python train.py --model="CTC audio transcriber" --vocab_size=32 --arch="tc_resnet" --shampoo_beta=0.95 --precondition_frequency=25 --merge_dims=false --batch_size=64 --lr_schedule="cosine" --final_lr_fraction=0
Rows from block 3 of a small CTC audio transcriber, named by matrix and row number. Rows with one number belong to one channel. Each number is 500 + 25 x the weight over its row's rms, rounded and kept within 0 to 999. All counts start at 0. Numbers have three digits each.
After each channel's rows are labels from the 100 clips, of 14976, where the channel reaches its highest value: "loudest" is the band of the loudest frequency at the time of the peak; "top examples" is what is common among them. Only what is clearly more common there than usual is listed. The data: short read English sentences (LibriTTS-R).
# convs0: first width-11 conv (model.blocks.3.convs.0.weight, 240x240x11, each kernel summed), inputs 120-239
# convs1: second width-11 conv (model.blocks.3.convs.1.weight, 240x240x11, transposed, each kernel summed), outputs 120-239

convs0.165:517505485482500479483502513485507468510465488478511541471495475473507469473490527525494507522483516519466562440534470478512494497491467522515501451529503487523545543477504479497488471458512525557546510451515469531524509526468501497461509464481478528500520515485514513489530519510476520486461441495569532477520520471498532500513499509514510461497516514506487475
convs1.165:504517498482483471528523466531477489505425487470490486502474492486486517490491509487498540504508492493474555517521487532495504466515501465487499472469509477512497510511543526460566486522526480504507506504524512500503485549484538455499527494508525517525471456498499528466487500463496528499515480514489522486521499504518478481503526479530510491461518497498500521
loudest: 250 to 500 Hz
top examples: the word "you"

convs0.175:509476468513536512501484526519480420473463504506534528481504473510510529548512492514454540520464468546479510515499526495479464500490477476507483489513509515487521515472470507544460480490515495545437538493497515494511499443513508492485484520497518472538528467482514509496474494472546523505495532535549514502462477474450519466476507502465504470459525491512488456
convs1.175:470501538488526559523508549508515504473485489537459522510450463526496508449509519496492514503490510520479552528509498472535490513506453467511496525518492478509497510471449473470479502472509528492478559449532555505486479432522547506510514478519525523481492434549500505524502514523502510524498445480497545459524530476495457531520504532524459484504519486550478479
loudest: 4000 to 8000 Hz
top examples: the word "the"

convs0.1:494526503545524482472505500491536519482508499491473532474480492503470513510520510511508501497476504461533472504471464497463500494485516506485513503458556513480502543512544534490508548479492501506520536459481482512506500486464467515502509493470502539485510493494468509498487437482520525519515491503530462484518488520479504493504500513509482505495480505548517492
convs1.1:527479517500532491491483527488535506528508482480492534478534508504481461503509496543479490518506477469479501484448517518540497475483489459504457503515508496487488503475509483485463479501527526549455493499526539517506495448492499491498465540515493501519510559491467490528501459537519472464481489443509491502482479498491440506493497470526482534514527516559496479
loudest: 2000 to 4000 Hz
top examples: the word "i"

convs0.45:505540476446505523462460499483517476514477461518503485523494478491498535488470524453506541516447509503503533489554460505525547485484484520502474487496512485478458499513506485507495509504502511488480530499479497506490506463494474494501509461477493491488528514509506475462470472515528492456511466513525487531498487501466502530494481527497479554483502493493546543
convs1.45:508487514471515481523544502522521508493496505503513515494508534488437485465533454470515517532532460496493526512494452488539471540508494492523533526531471501501471461473501486475557485530472518541484526520503496519523495520485479494517477477510505506530480512467531468497468481462500453561481513492477492527533569514511500501491504474499531483471505529479490520
loudest: 500 to 1000 Hz
top examples: the word "i"

convs0.173:511495476511502475524467477522510515482532508467491496478508521507502496493510493490482546479504508499508528458516522531459501513532493528469502468452473495488475500505502507472546467492505508510483485474462464446497515499482462499488539506500521489526497463470513504449464539517461524481532491499448502491527543492496515516508462535529463498465468496458552531
convs1.173:463534538495466462461519489533482459501508533547535480502536496476501485443485508485457509519460494518512506542479494486503509533503550537514514526516428494529472533475484552510515549458539495510542479482505452513461521505541488484501479516530524545488519469475489475491511519540508504493454521526494478531510511514507490513510462494552481503483506497468509484
loudest: 4000 to 8000 Hz
top examples: the word "so"

convs0.211:499463486503482505496542480506487453486518545484529500476545537470463528515451503525491521497479462557464504484497538477510521495481500482457495512527507510515503505530515535507500467509462498477492527538497498500499431518488516504490495509500482493535518489488533497490486463512494483473503497537548466523488446477488466501508513519528483553512468500527536469
convs1.211:500489481508537505505503509510479519546493534512522520469544547489483509436547477479486519472497518535479482498501522491517465508507472495518487526525495504549491489512486476502512500534470497540498517500523516497499496547478528507493486486508488493503497461527486467541516495536505506459467463514493467519519481504504475489471528482508471539488550539551461515
loudest: 250 to 500 Hz
top examples: the word "the"; the word "of"

convs0.201:520468493508462456463520512503469530499522509532496490512459483503492553548569499506497460478506461502492485540472532508483458538500522469452553489536525527461493508555482454453478503465464463495540461481512556475523510495524465497509504504516513450470511480517503528498473500502523476559484563538479493511528483520463528514495486526500509515489470487486510472
convs1.201:478477477488542487512503515517481535490553455482466484483482449502489551473500483495491474494493470529521482534512504530526529487527493509482489539474467462478504494519506474476458488531491538519480502515516563510488515506504539492504460539485525476473521527503500480517479489526479458479502475538450487512502506459508495499515500480510517482524496521504509503
loudest: 250 to 500 Hz
top examples: the word "the"

convs0.188:486500509471503502510470484493504505486519479524476543515417506495550509553534535498457483483504498515506471499527486517440521463545481516485459546502530529490491576452476517492522493514522487491518494511512550484495524512536463495547517516502502488448462505466470517490504562497481504515449411545520481509466477498505508469481515490523477476493485475489509486
convs1.188:514472503497522486473523465467511505478459465469468471476483498451461530510471473492503524519514489503478503494494539494494503498461449500474437496496497507508496491502507494540496501504470523501536430504539530497471501501519522486509496481513502449464498519535497504486495496522527505427486515516503524472457480508461507480512495523502501473532477495488502517
loudest: 250 to 500 Hz
top examples: the word "was"

convs0.74:485525474489479517491491532479462501516502504465428500515498490528568440494493499507519508547494511511521491479556524480471489477532458433514465517475512504490490499463528498456546540537491508483474509528522539519479469520459490493467496521517537517491469469493499539499481473495519483506509432452508506544525496496469510492544484528535480515532492547482526499
convs1.74:481529498528477523495459524494505444450499546499519510486483476498478499488522514486536525524530477456479516535498496486547489511500506510518480492517464514525567485446509500482524489460514470481490504513494479512480497469572510531530480455517514523474508507484486501465500476496446514528521513512531508481530465449522491536436527463506536489527504479492549509
loudest: 500 to 1000 Hz
top examples: the word "never"

convs0.77:458532526488508508485506489457484509461550467512476494488439500513527559513491445478494507524470526518548491440538533473473489524496482448480490472535481499472493527495505483488532481499495501514492458505487470517480457515486488506470530513549513468486476463545536548552481509463491510463514463500534505494429523505526505467466503515516507491488513540495543447
convs1.77:422532506480525506522509508509496504448498514487515468486482482475500503549502434482491459498479489473488511489504484519535506498534519487506473517500496527502462516506537492530494497480463519472520495551527488480492505484504531501486511479538518473455495544454494518491519469521534480483431535528516491504529471504472515520513543504524503469501467480512506515
loudest: 250 to 500 Hz
top examples: voice: female

convs0.111:498481535491480519515479465533456490492464531485459482525471523512533523490456538494499524547513488540554464486487524471473505472494531481470522518523511530489484511411513484515479499517497488474512480521513504489502501533500495476478504518516530501467501486500474525528468507484461529513463513545477494501506457550502516497492472506501502488540510456430484515
convs1.111:511484475510484529470458532498524479521486524528477481506481469462490519467476447492491521490498479415501504512557510511465484512499497494515486479506500497492520480504467479518509477494574507529482503507457470547480521515535480532502483532507551485482532490483488526483517543494508504512492489516494449461543538478482476490493516435500482500513458512498499486
loudest: 250 to 500 Hz
top examples: the word "with"

convs0.97:507532475513533521508454446531572463494499484458499495501502430489494536513459514502555527458480502503504477500493506511489492494466444508500511455508489507484484462496500520519510511514520481500511499483467490545552488478490505531500549511470495506503506477502509467505491520513499508471531436535450519461500545527494550505514504499471493489509505500493497507
convs1.97:476488531529468488486487524514504499504461484560512488478527523486501542501514506506467513529512521536461515507503477508516481528506500504534490502505489485484476474502456539521497527526533500484505513459501494558525483472510508509506526543510482487501442536469484460492481515507483508474502491480503472477454522470474540552522470508533503525485490519512493473
loudest: 4000 to 8000 Hz
top examples: the word "i"; the word "said"

convs0.186:534546500494517477534488457445497467486516491516488476504500501514549497467505485481486464497484494507527443511547474459493519463501476468511509522508481498474496499490473543508493504508498466492514555519462474516460533500480464505507544493455518477491535544481501470508467497525465520484525453561533513471492501497486503518488509526496473470486468511510490422
convs1.186:511496509541504539488507485459482509503507454479497499526482509525488482493449492504499524492497540506538513512490514499488517524508510533554504525501461518522495473490536507492519559497498470534477532508494489474511452536492494525485569499513479473485501487514530488520503474464474530513545512523524487470454478503480542488464525498504499511522479475495508559
loudest: 2000 to 4000 Hz
top examples: the word "he"

convs0.216:551512464485532468486506498504517510473497464497518470497471447486501495444540500435480500500508543495543485531509504533512496509502472498466503500490502486546534498508494505504428492486477472483500514506494518516492500418497528492474489550532485504508465470507495477451476490500510509475512513490487520490488504524515524519460495472419477477466506516509478474
convs1.216:512533472460504518489536527528527484474534464527515534459505462488505481484499442501514535507545544519472537490457488483519496495501490499457565496470527537506489501493496524504478499512470527500516458497523493476535558522505491500493479470519551486503482488511485501511466461482481487500523544476530520527478471499491491513478513511474510474482516495480501477
loudest: 250 to 500 Hz
top examples: the word "was"

convs0.203:516488468485512447519493489482538492514522480466458512494488512497477494533518502484527473538498481509500538503470486509443477517520513506463506484468516560486487505516446514451526498481518524479525456501488460529502501497541498507529464489497488486492532506512455495483475528462474445528536438487501502530496486514503494472484422534495501534506480484508528503
convs1.203:458526489539541488518534494485459500535486512504517524482512558505481551511523539489535482505482523526503494521491493488468541484524517511549505503496469531514498541536482508515430508491517547516487525531473494501512486508486531467486555510490514511489507518475488484495517467529492496492512498499541522483492462485521534486510480463523517492471477494482515500
loudest: 500 to 1000 Hz
top examples: the word "i"

convs0.48:497501509533513514522472518480525508448487454550514512501520491506455518530513487481521518434511528581544495541475564473492525464499509521515459541515482504515530521497519458486503528468450534534515521490496472561494481489532478489486484494481529503535502557433494484535514498510499482538511493495481517522508535497488510478473484489524508503510518507446445551
convs1.48:462476489502543468503483515474514467514477486519517480517523492490485483494515479562547555520510560506451446524480513482491543523536473465551531496515484512513485477487478508509521477544467532524538522518471478479479513508460505542481506481502468466488515487538561481434475491525505537500501487491486514526538486496499469552519478510512536516442530493479503518
loudest: 500 to 1000 Hz
top examples: the word "me"

convs0.123:490509458490490495532450428493524495485477466504511509545496524449504469534500523454474539477471484519528508505502495504492501512526510483496500531482498534479522476543491495521515492483524505486513528557503497538501515464497482551492499491453496535488481532539447463492498508495508491497490524477516430511481506505478473470536484504544484530508476474473516557
convs1.123:514492506461508537553535489545538551520481492499490504487490488543479483520489448519484496534527520508514498510479468489511479494491481446524478538545525494495517511498490485481520492529529525548491557470420515476492514544511458518490496527456511489525499452514504484527484495497488498515482532467473501525493494531488518509517537480479534518510519500495462483
loudest: 500 to 1000 Hz
top examples: the word "my"

convs0.147:463488463487507512535499458537466504501559528547505509500451513534543475468474502490443515513517504482486500455467471501455509515465514485511512486459496523539492514472484531515491500504502498509481527449496499529513515470535487554528507501477529530494480495491482486435494498497527530423460491491457480507563517491535538502541474486493460533523464502504540464
convs1.147:524531481484512487485500481503483539486493442469472490513508526521553528489515493502550525519493471506500505524510489520551541558506501480540555521534512495468444476496520505492497509506483520520523494526533448469516461527512473535503492470536540539498503492471497491502487528515497468512515485555519518526454510527505486529521497504510529474512456556467500540
loudest: 500 to 1000 Hz; 250 to 500 Hz
top examples: the word "what"