config.toml
arch = "tc_resnet"
dataset = "short read English sentences (LibriTTS-R)"
tokenizer = "char"
norm = "batchnorm"
kernel_size = 11
widths = [192, 240, 288]
optimizer = "soap"
eps = 1e-08
adamw_lr_other_params = 0.0011
batch_size = 64
lr_schedule = "cosine"
final_lr_fraction = 0
Rows from block 6 of a small CTC audio transcriber, named by matrix and row number. Rows with one number belong to one channel. Each number is 128 + 32 x the weight over its row's rms, rounded and kept within 0 to 255. All counts start at 0. Numbers have three digits each. After the name is the row's rms in percent of the matrix's.
After each channel's rows are labels from the 100 clips, of 14976, where the channel reaches its highest value: "loudest band" is the band of the loudest frequency at the time of the peak; "responds to" is what is common among them. Only what is clearly more common there than usual is listed. The data: short read English sentences (LibriTTS-R). In brackets: how many of the 100, against the usual share in percent.
# convs0: first width-11 conv (model.blocks.6.convs.0.weight, 240x240x11, each kernel summed), inputs 80-159
# convs1: second width-11 conv (model.blocks.6.convs.1.weight, 240x240x11, transposed, each kernel summed), outputs 80-159

convs0.127 089:115077112097129127110112162143106171120107146101151110144092064175058121168133158092160161084144147163128114087106122091163146134118171102176047081095085113156149099170112147080082100158142133152166112171069143098103133144200135108087151137
convs1.127 096:170146080121155167115138080136187097117129176125101101132140160143164136097130146143197123128159100130114131105118091188192091188061103119108133105135136115165103181106119132154161081162138104142125080147124097106135151124089104146087083163
loudest band: 500 to 1000 Hz (45 vs 5.9)
responds to: the word "what" (34 vs 5)

convs0.95 106:121090124133104141086094117128079120126101137132118158117108202152104178112105132103159119104142154184112115164134119125124178121117167035120094093104162144141128104125128137101039108113128139112114067109175169102095059192076135142130137148
convs1.95 119:114103130178168126096115145139161103115142070131163122142067154152135095129135140112069146175105161118067093137132081146195126133093134100109134132122085100065141117148185151094187194102076118130107104077137110143117125172121099089157103174
loudest band: 250 to 500 Hz (38 vs 12.2)
responds to: the word "was" (49 vs 9.7); the word "she" (48 vs 5.7); the word "he" (41 vs 10.9)

convs0.6 119:117033123164198132092133149149171169193105146085114126094067097120101086106147126139159182176096128119114130127094159134125126190153166109140108073140114126098151119144144138106122128137157092125138115077077112155132109193132088124073141137
convs1.6 109:119138171142188173122139144170096093086112133106133177097098132116075128072139173114081104161095182157122085154173152111184127166141122171110136139124115099118148134130043108144136147133119187108115072099077067134075117090128173123084105109
loudest band: 500 to 1000 Hz (38 vs 5.9); 250 to 500 Hz (33 vs 12.2)
responds to: the word "you" (43 vs 14.9); the word "but" (31 vs 4.7)

convs0.134 103:144112096127131192121080094106150123186128130115116111140124176116164109099131100165148132128150121150111098125078135095120148126096074060085133125124125119150140187112100080141140187088151188127116092152134137135160075114088115099135074181
convs1.134 092:135115156183139110112099106105095093129102161101103169155136167080113113109131129164073136148234024096105121135099057124165119138095087132157136108161101130111159127118138114042157094114126089139148093138140155144216115089162082113108148109
loudest band: 500 to 1000 Hz (32 vs 5.9)
responds to: the word "my" (40 vs 4.2)

convs0.1 115:096158130069129147141192164143101144150099139090151113198136136130075192112140148161166167165127126173083089143117174147090109116153121140110072091165152120120098083183164122162092126178124149123074119137083170060122138173150152130171112160
convs1.1 102:087138189117071169078204167133107162125090138151138090130110110160107115125097183156133225193123178108135121155112172120127129127085127159119113144132079142055164134118120100107164092129122144186136133154114180146111163153108136139162128111
loudest band: 250 to 500 Hz (32 vs 12.2)
responds to: the word "such" (36 vs 0.8)

convs0.128 104:132130132089133150108137142124095155134128140125057105123092135147152086095159133129141143139126142052150037058112131167150117131164088150133133140076183111149093079102073162078120105117179130113086176150156129169128106147154129138128076150
convs1.128 113:152112187151132203158098122098165129141106153105157124076086140126080136172079097106048180114146131148139157103208146142139133175131125154113126113198083114168154157160066136138059163139093141138166138141164144113135089148167121125067072146
loudest band: 4000 to 8000 Hz (26 vs 4.7)
responds to: the word "said" (77 vs 6.5)

convs0.34 094:132148140101165108109157135152070138173121121098124102068098167159139173126128135107089186135107103143075128094141206115165158080117149129151108145133109127188143085095076115196122150077090102116077102114154080137171119159080162062079129136
convs1.34 094:120101089149120168164098037126120117083153102124126100130158127172100079104106144149097153130100133201182113057128145176136123160132120157099194128182168151082094150113139167152157135125137102115158113150111102083125105105104157136098130177
loudest band: 250 to 500 Hz (32 vs 12.2)
responds to: the word "not" (33 vs 6.3); the word "don't" (26 vs 2.3)

convs0.125 089:156095122170183109111091115104084129115122131141079107172089149145122125121171116097162122125088141065177154115073062119117158096090100100096125107136111108128148169117150129167123182168118117128145154123123121136135129087075101100133119075
convs1.125 094:123166133111161123100110027121130127092101140091155150167128154116093129094114164132086092095139036096147051157146128114150142084150108075144139142177124145141117138142127124093099075149155103100095112112154103171086149129109093140131143090
loudest band: 2000 to 4000 Hz (37 vs 2.2)
responds to: the word "should" (32 vs 0.9)

convs0.220 084:075106140131122124093057157120141144084161133158164135140128145096170154140137154121160128178108140085141187134118111146188160098119191103120127098090175109160139123237150120162124109151131153130155131148139134097087149127110130181143138065
convs1.220 090:149080094128139119119080141184172146114138139070130165140208130087164156074156051099132169139111074129155120129110115109140152090152124070152117147144132085143120206157145164164129127132141127090163097144151181141114155104123081174140130174
loudest band: 250 to 500 Hz (35 vs 12.2)
responds to: the word "was" (69 vs 9.7); the word "it" (33 vs 12.2)

convs0.12 106:147074137133151139087098163108126167130118157191125116064114121085136101103112090123154118121169110184116129097115146103181144165085144119125166146227203149123131132106127107136184103093153189126171086144165120124151137152140043064128124150
convs1.12 099:067090125103155153127144101102096167092110098193119132189142072178140162093102114139128119104134126097080135137097089150172105058127152068150152183136157163131150108163148144078154152117108097103180105144076092144119070132119134111168149153
loudest band: 4000 to 8000 Hz (26 vs 4.7)
responds to: the word "the" (79 vs 24.9)

convs0.149 094:117141122116097128116090129125170102098181178152113133073123125133143168131153182140101136185157152128081121101117146150133166116103115141141160123106085173115142134167157122114096185153139121092135125058162097146120151130077139114186126067
convs1.149 096:174149081132129142111122155119144109132108123107093120095078115135102079115134163090182068225146144075135113105143142086140140120165110155096098145172058217183133106033172168173097133136119136165143122146156122102137054112099146156105116105
loudest band: 2000 to 4000 Hz (25 vs 2.2)
responds to: the word "with" (28 vs 3.4)

convs0.122 101:102072150110187148153127154128071117153164130136147145171164072111153165137166121140151119174159140157125111131155133097151049146122105177084073130098067169175139166145132134164084140123096145078133142117127137088118079120102087094136119125
convs1.122 108:143182168143141159144143180161163137126118136116127124102178125104100074127132125150129164116096171071112066155080071095204161149097123128105176149145098128055118102146121092073189122135108133152167109137087103133180154128143081132150132148
loudest band: 250 to 500 Hz (29 vs 12.2)
responds to: the word "it" (40 vs 12.2); the word "is" (27 vs 8.6)

convs0.45 102:123128113159068099203111110176145078093167161172087126137119168134108114125180150079140161153122094172082095135116150092058113041141093151127133144165157123118109134109132105117155161185175073177082096197117123081095081104096125148176162116
convs1.45 104:117132091144169180152123133110149119152069152078097085130132101127142178067136146240117127157137131104127125154140155057116133125104098127134096140165141151122180105123191095106115128100131183128094100109091150101139109152171098201135158143
loudest band: 250 to 500 Hz (41 vs 12.2)
responds to: the word "little" (27 vs 1.3)

convs0.61 115:142127149087113115138126144130096100100141083071109135119120131103087130109103136161102090093166148179116088116127089149141154188095136080094110097151145171137107176191102128070109165146145120169134151097144173121125136049118110103187163153
convs1.61 098:081102091113162134147124136133129163082139084160090107120131131126152117087156105152062195088144102075128153196149128078125122126149130096218145103121102131125134129185123117146081163107132132130154174095141178151149128109160052184129088183
loudest band: 500 to 1000 Hz (34 vs 5.9)
responds to: the word "was" (26 vs 9.7)

convs0.85 097:128108155127086178173116114116131168083098081101126175117140090037152122127159133103132083154089102114150080115127115144059163126131091136179213145100105125153114098157169106135164091133124152130138109150121130102120183102161122138163183164
convs1.85 096:148162200114128104103109157125152079158076149117107148171118114172160142072184109139175125195116112097116143136167111152200074109077148134091113082180109059096093191171110105152170140130123119107129146118140159148212146146158131152117170110
loudest band: 250 to 500 Hz (30 vs 12.2)
responds to: the word "the" (54 vs 24.9); the word "been" (36 vs 1.3); the word "of" (25 vs 9.6)

convs0.224 104:125118117114105134119126169096135134092113069152173169099141136109131141094159072119141143137131149060095098121123111117131118161137128151126086156152079135081122184110153163144083145133108192126140150205079095130158145176138126132103144191
convs1.224 102:120105107121146124100155069121141163126117124097087091093110133131160171137108090167063131072105126153115113074124161032119070125107103126164165147092094172084137094138152140100153096189073173157150141134137133132103080101077119130112125155
loudest band: 250 to 500 Hz (42 vs 12.2)
responds to: the word "speak" (29 vs 0.4)

convs0.39 095:152128118192102132162129110212103156116100132179169174119083163087115125132130163119105138192167100123154094117140087123132100081135094126117103123064119126184131160139153157117106172123163155173101143114123141044144133085111092121125179104
convs1.39 096:096130086133117095166089122073135174091107151164135079172185094130140120174103081119136135100100188117099095155173140075175118093087140198177074149135144176137111117185115128110187144131156134102119166104116105067135162158062121090149099108
loudest band: 250 to 500 Hz (35 vs 12.2)
responds to: the word "think" (37 vs 1.7)

convs0.205 100:163118135090099161161141118154140141102106121170141159085092110150152126102169140115084112163182134121099130145139154130155146186177127131156162108138184145045147153120124141148136091170115145104137122112110112148114054082100162097162136113
convs1.205 109:114161038110121083137107131097092100171116086175132143110111173169103144142188157158177093100109097100149160060137102181061116132191119146139086142132079175095146151119129129097092128184138118153111143163063072155133169098135137138093121107
loudest band: 250 to 500 Hz (56 vs 12.2)
responds to: the word "will" (30 vs 2.9); the word "be" (30 vs 4.7)

convs0.69 099:124156187069146161157141125099129125131120102129140097101123103094126110163089124099082149183124110106116082143119120111176176105063073128161144138113089100152100152164083129081183102121119134145129151099117092160137151157086058168150157136
convs1.69 104:124118123096154042139177120114164136100178074115151173080087148082119126118118161180170115176118128187189110116109131116071147118131080122097091127137104158131099074142100099118117137096171151151150142089133191161158100173147129164108092095
loudest band: 250 to 500 Hz (40 vs 12.2)
responds to: the word "with" (26 vs 3.4)

convs0.120 089:194129108150182146041109155178149105089072162101133129146112134163124090102172157218124081161076097151108107068102085095108166098129130177121196152114079176111170165137097133105107117126151184151188168132148152153151095154096095133107110125
convs1.120 093:116096141110122161175111133126120132152184134109076126154147098109150125113071167178148147091170094128149185070086097107109138138159154131098115163128090148121081139198136109110055140121146175094142139142126169136123167094185140098074147064
loudest band: 250 to 500 Hz (30 vs 12.2); 500 to 1000 Hz (26 vs 5.9)
responds to: the word "have" (38 vs 4.4)

convs0.214 092:123147098149115138212101133149152091153081154085144138148061155116144137104142153137160131116118086119103101127123106102139121175079109125152115122085109132131124128168118119169055175109167114171113147113185118141164140139156117157187162106
convs1.214 095:116144149136081070153081123119138128113118105187105129140113052084129139146123162146188093171183125126119140146182115142170111135140113112089118086092098091142134111085117135130143090131121099157114156158143200108157150145128102137154172125
loudest band: 500 to 1000 Hz (26 vs 5.9)
responds to: the word "with" (26 vs 3.4)

convs0.140 092:109137151121252181154148168132097135114101169105149078091079071095113132138122134115169162143092131125112066107099154122184174098103104085133109086153169153126103135152105147086105138098119084101110171080172177099152129104116124134091141112
convs1.140 093:195135106168099167088104147138075137111141113140084148091080130112086130136087087130104159063149135087159153197154051169128113133101160145180127141207130094136155094131116102115122151116122088104110154125128182118126174132112145111134210039
loudest band: 250 to 500 Hz (33 vs 12.2)
responds to: the word "you" (61 vs 14.9)

convs0.93 101:153114100110085134137149124117093099105079111055120088108109147170070127045172123133101160101128150176124141063141137169108163146097150178081112131191081099149140146159088153099121166103171130173132139056162123133166133159138079087152089106
convs1.93 106:174139054156064142144144123126134091112104063139120125159165162145085129068120170070155075120102178135121104100130189110130098118111153130109172128141143164138123133128153141147079088128097148088097138074130118105085169152135120135107115220
loudest band: 2000 to 4000 Hz (52 vs 2.2)
responds to: the word "the" (56 vs 24.9); the word "of" (28 vs 9.6)