config.toml
train_examples = 26041
norm = "batchnorm"
wave_channels = 128
widths = [192, 240, 288]
init = "lecun_normal"
residual_init = "zero_last"
beta2 = 0.99
precondition_frequency = 25
max_precond_dim = 512
adamw_lr_other_params = 0.0011
batch_size = 64
lr_schedule = "cosine"
final_lr_fraction = 0
Rows from block 3 of a small CTC audio transcriber, named by matrix and row number. Rows with one number belong to one channel. Each number is 500 + 40 x the weight over its row's rms, rounded and kept within 0 to 999. All counts start at 0. Numbers have three digits each. After the name is the row's rms in percent of the matrix's.
After each channel's rows are labels from the 100 clips, of 14976, where the channel reaches its highest value: "loudest" is the band of the loudest frequency at the time of the peak. Only what is clearly more common there than usual is listed. The data: short read English sentences (LibriTTS-R). In brackets: how many of the 100, against the usual share in percent.
# convs0: first width-11 conv (model.blocks.3.convs.0.weight, 240x240x11, each kernel summed), inputs 0-119
# convs1: second width-11 conv (model.blocks.3.convs.1.weight, 240x240x11, transposed, each kernel summed), outputs 0-119

convs0.62 092:519481519515524502479510472529440519550486516489564499507504538467452474499491478452500453545575472446491472538466515519529510483492489487422513560491554564466520473482485479516518517486483523465515438461513519497529523501525549501593505573553478472407423462456477503557607516531547546508569534501482477497527523504489564510486434514451476494478454513494502466
convs1.62 100:518441485563457488519491544486574497519559484463486565493530430511535546579512547519420490550493537445487445510496483457436472531468479504523520541525520443505489534430480500517458438515461518518580542560478550555488529434511520421469580455383537574492484521540468499524507545552502464495544494506518540496508474494566545547517488504471444485489491562439432461
loudest: 2000 to 4000 Hz (38 vs 2.2)

convs0.186 099:529448546404487595533440458502497545554527453529517519496498487475546481519418581505500458486521492478523494526498515525503481459470495506480563469551521444437476528507494500543493535521516472492511575539615411542475526524493530518478535590480463506570513505501513476560489477416490540447514540567532464509531519546497527458484518549466468457524501519475445522
convs1.186 105:536444421454430498534496516505424490529514465483527456490546569441515511504462513488500507459506486489519444554523604495500500569520489517531613544457524465468573456466508474467492497465576457519427456493497431489487472489522532566516487495452441484519473503529539521466557472542483531568487405410453522473487506525475470467444519495473480574548550558407562512
loudest: 2000 to 4000 Hz (33 vs 2.2)

convs0.219 098:576491503479518587530508484513484554482504531379524434492542421404514550518371491512483562465492486462547481487504496497508482520541538472549498476457518475518456503546477556490502526546505601526515496453522514522470528450442480465518541532431450505485519506481493480452523495542563484550476487452514442485542555524518522470467454482533539529480516477460502435
convs1.219 077:510522484554515531539488467427501514528489511503464514468550447435600562502503548523451441480478520520479506485484454494496506543541490484504466460436537460458530558451507500447468519510528573526515458506451506485492487542535460484491435552530502497502496570477541447509461582526565558390553448526465531468514492549451445556518496597512532483479525487529511493
loudest: 2000 to 4000 Hz (48 vs 2.2)

convs0.159 111:523535512507488484491513481517474487554466501522503489566518431475491509441478447543522508459438443504485519449405486495486458491513495547423432507488459442501541505468553491501459501511469481486488465444480505524505551541498479477533495482462497510540485484524564541395533513447510502447543540552513547531547409521584471571491493508544536465421476429437552500
convs1.159 104:483446479482518502533440499472573438515512510437567571571487496488514485508517506501478471495445462574483489557514538519505469497463512470561505565489462488442534508538551528463503485444544458558565547496520554505456469436502483456497537556477551544598533487454421441510501469606509519510475494553538498503503428454506466482493520498474555441534442508572569521
loudest: 2000 to 4000 Hz (36 vs 2.2)

convs0.113 100:531591479472519532442486501532499462476593524513443503442488499466539448523575592441504492542496528510437482496444523487552484549470493513489495472534493471529513460493499477485565514498456502515467487488525572539460626470453471513522481476485526493447423510556475516480491487489528556540497544531493499515475476435479491464496420522453552441417500499451481489
convs1.113 094:519511409488507576543530485547527505525488483506462496445518490513475512537552540428492471465536435504482514509488481437515547538494487507486491554558440430566482500508493510486501518458523405502459429516541539483495570460417472481467467464525479541466506531482457457572529510529445535448551549456503520508423544499499512537482550442565458526452553501563468525
loudest: 4000 to 8000 Hz (37 vs 4.7)

convs0.13 104:526555470529495575506566512478484473423525511455447522512504455500475398501518485599492517442485509544502541505547488542407486431576479477471457497443522533473505511516525526537584469476512445490513501478520523478544449446465533509540585490452472467607536529450492448492385462472473499546506480422530538507485456506499461502552551441436466536500499557492465453
convs1.13 099:529429505493484451481523500496550519498465479516506507507560540524466505550522482468476422521547493443512525542502540425499514517501431482557561475487489543538501479489452576526531388439466479537527516451542525528521449476461446533532505450467555465564503505417461519556481509489476453578500528544545495524547492523455572487464447486513544584557504516519473394
loudest: 250 to 500 Hz (31 vs 12.2)

convs0.97 117:549548552490489496491603485437547481490508537521511569441431468508510461512499501512450601522466448459490446520505480587448539514425557604505534452479447543542474542538493495511432536505502480483552467513482522535458456459544486500496552486479539486451471450468549550510471499546432528564528526457552504506496431521466498514433480446439490494485514458486488509
convs1.97 107:483518519578510485403471541446516430481473441506501482383503444525523531588489501515520484493521488432511495509493451505433468578533465508511504473478457495496439505546464439439538489463565515552529590493633500588558480480547523555445544493507560536460529585556476509485488485523486508456441527494511521484441523480456452569549544545525443491542474482476508505
loudest: 4000 to 8000 Hz (56 vs 4.7)

convs0.135 104:501508531554598449521427541437506504557544416507593448478508512475470480522425540519535484476477422490509466517468445486493508487405577511457457414501506525507509570517536464480463553544526463541512503437535522506503506498545455534579576546512577539561556476491528500448477539542540564429538452430482477544437509560494513468525488540547529496422462511539451462
convs1.135 104:538520474502446503415490481471519514444519484496481483453530451495526426505547511518506521542474534517468452508492525455461526450438489446488568512576427496442499546495619511579495462527499495586562494557536580513463479491508510453540546480484526450626551491533440463474520462515548523522558494506533491467434514452452486500444489451552489459433506531415523430
loudest: 250 to 500 Hz (30 vs 12.2)

convs0.87 097:530510560461556475473478564504527462491434541508550476473511511428559462506523567528479513583425511466469533514515498487504503480487507473549503457503511504537534449449519524443520509536499410499446487484502437446488530454522439510528541474457487527441479548441539513476424391450499508475469481476422460448473569469548524474448488530528504495474537542556565506
convs1.87 100:519499543486449588498588531475495519502463481522486471494511516417428471489491539513476538515505513517480449477558473524540458472462481559536487463532517474528501476492460465508511487557516505577462464538492408579530580503546513570486507500460558581499534486521487479535511539497446475463508521510518471468471544530450536480543533461504448533440539459480487507
loudest: 2000 to 4000 Hz (29 vs 2.2)

convs0.20 102:510498483528520453494518457545474539475555480550490544502514482502463416485490478557507503475465558512512459537421542461506441514561526513463511512498446432479448510472456491460495481470527514537471513540505477485479483514450526463526589521535548504545456539546515469548573497452495498486501503478561400462477475516461453466505500536493514481540410472516493504
convs1.20 093:509548546536540504398470464451571458533573480573432512490470524530431489481411495500387471501492497484555549469537535544503524504417460492515583501424479479464573520475505540421494490500477426553521490531595472539479417448495513467477465511457509469456525546442488512517503524465504479463486464586494565460523525546519528530493458519518503441413446498485551463
loudest: 2000 to 4000 Hz (46 vs 2.2)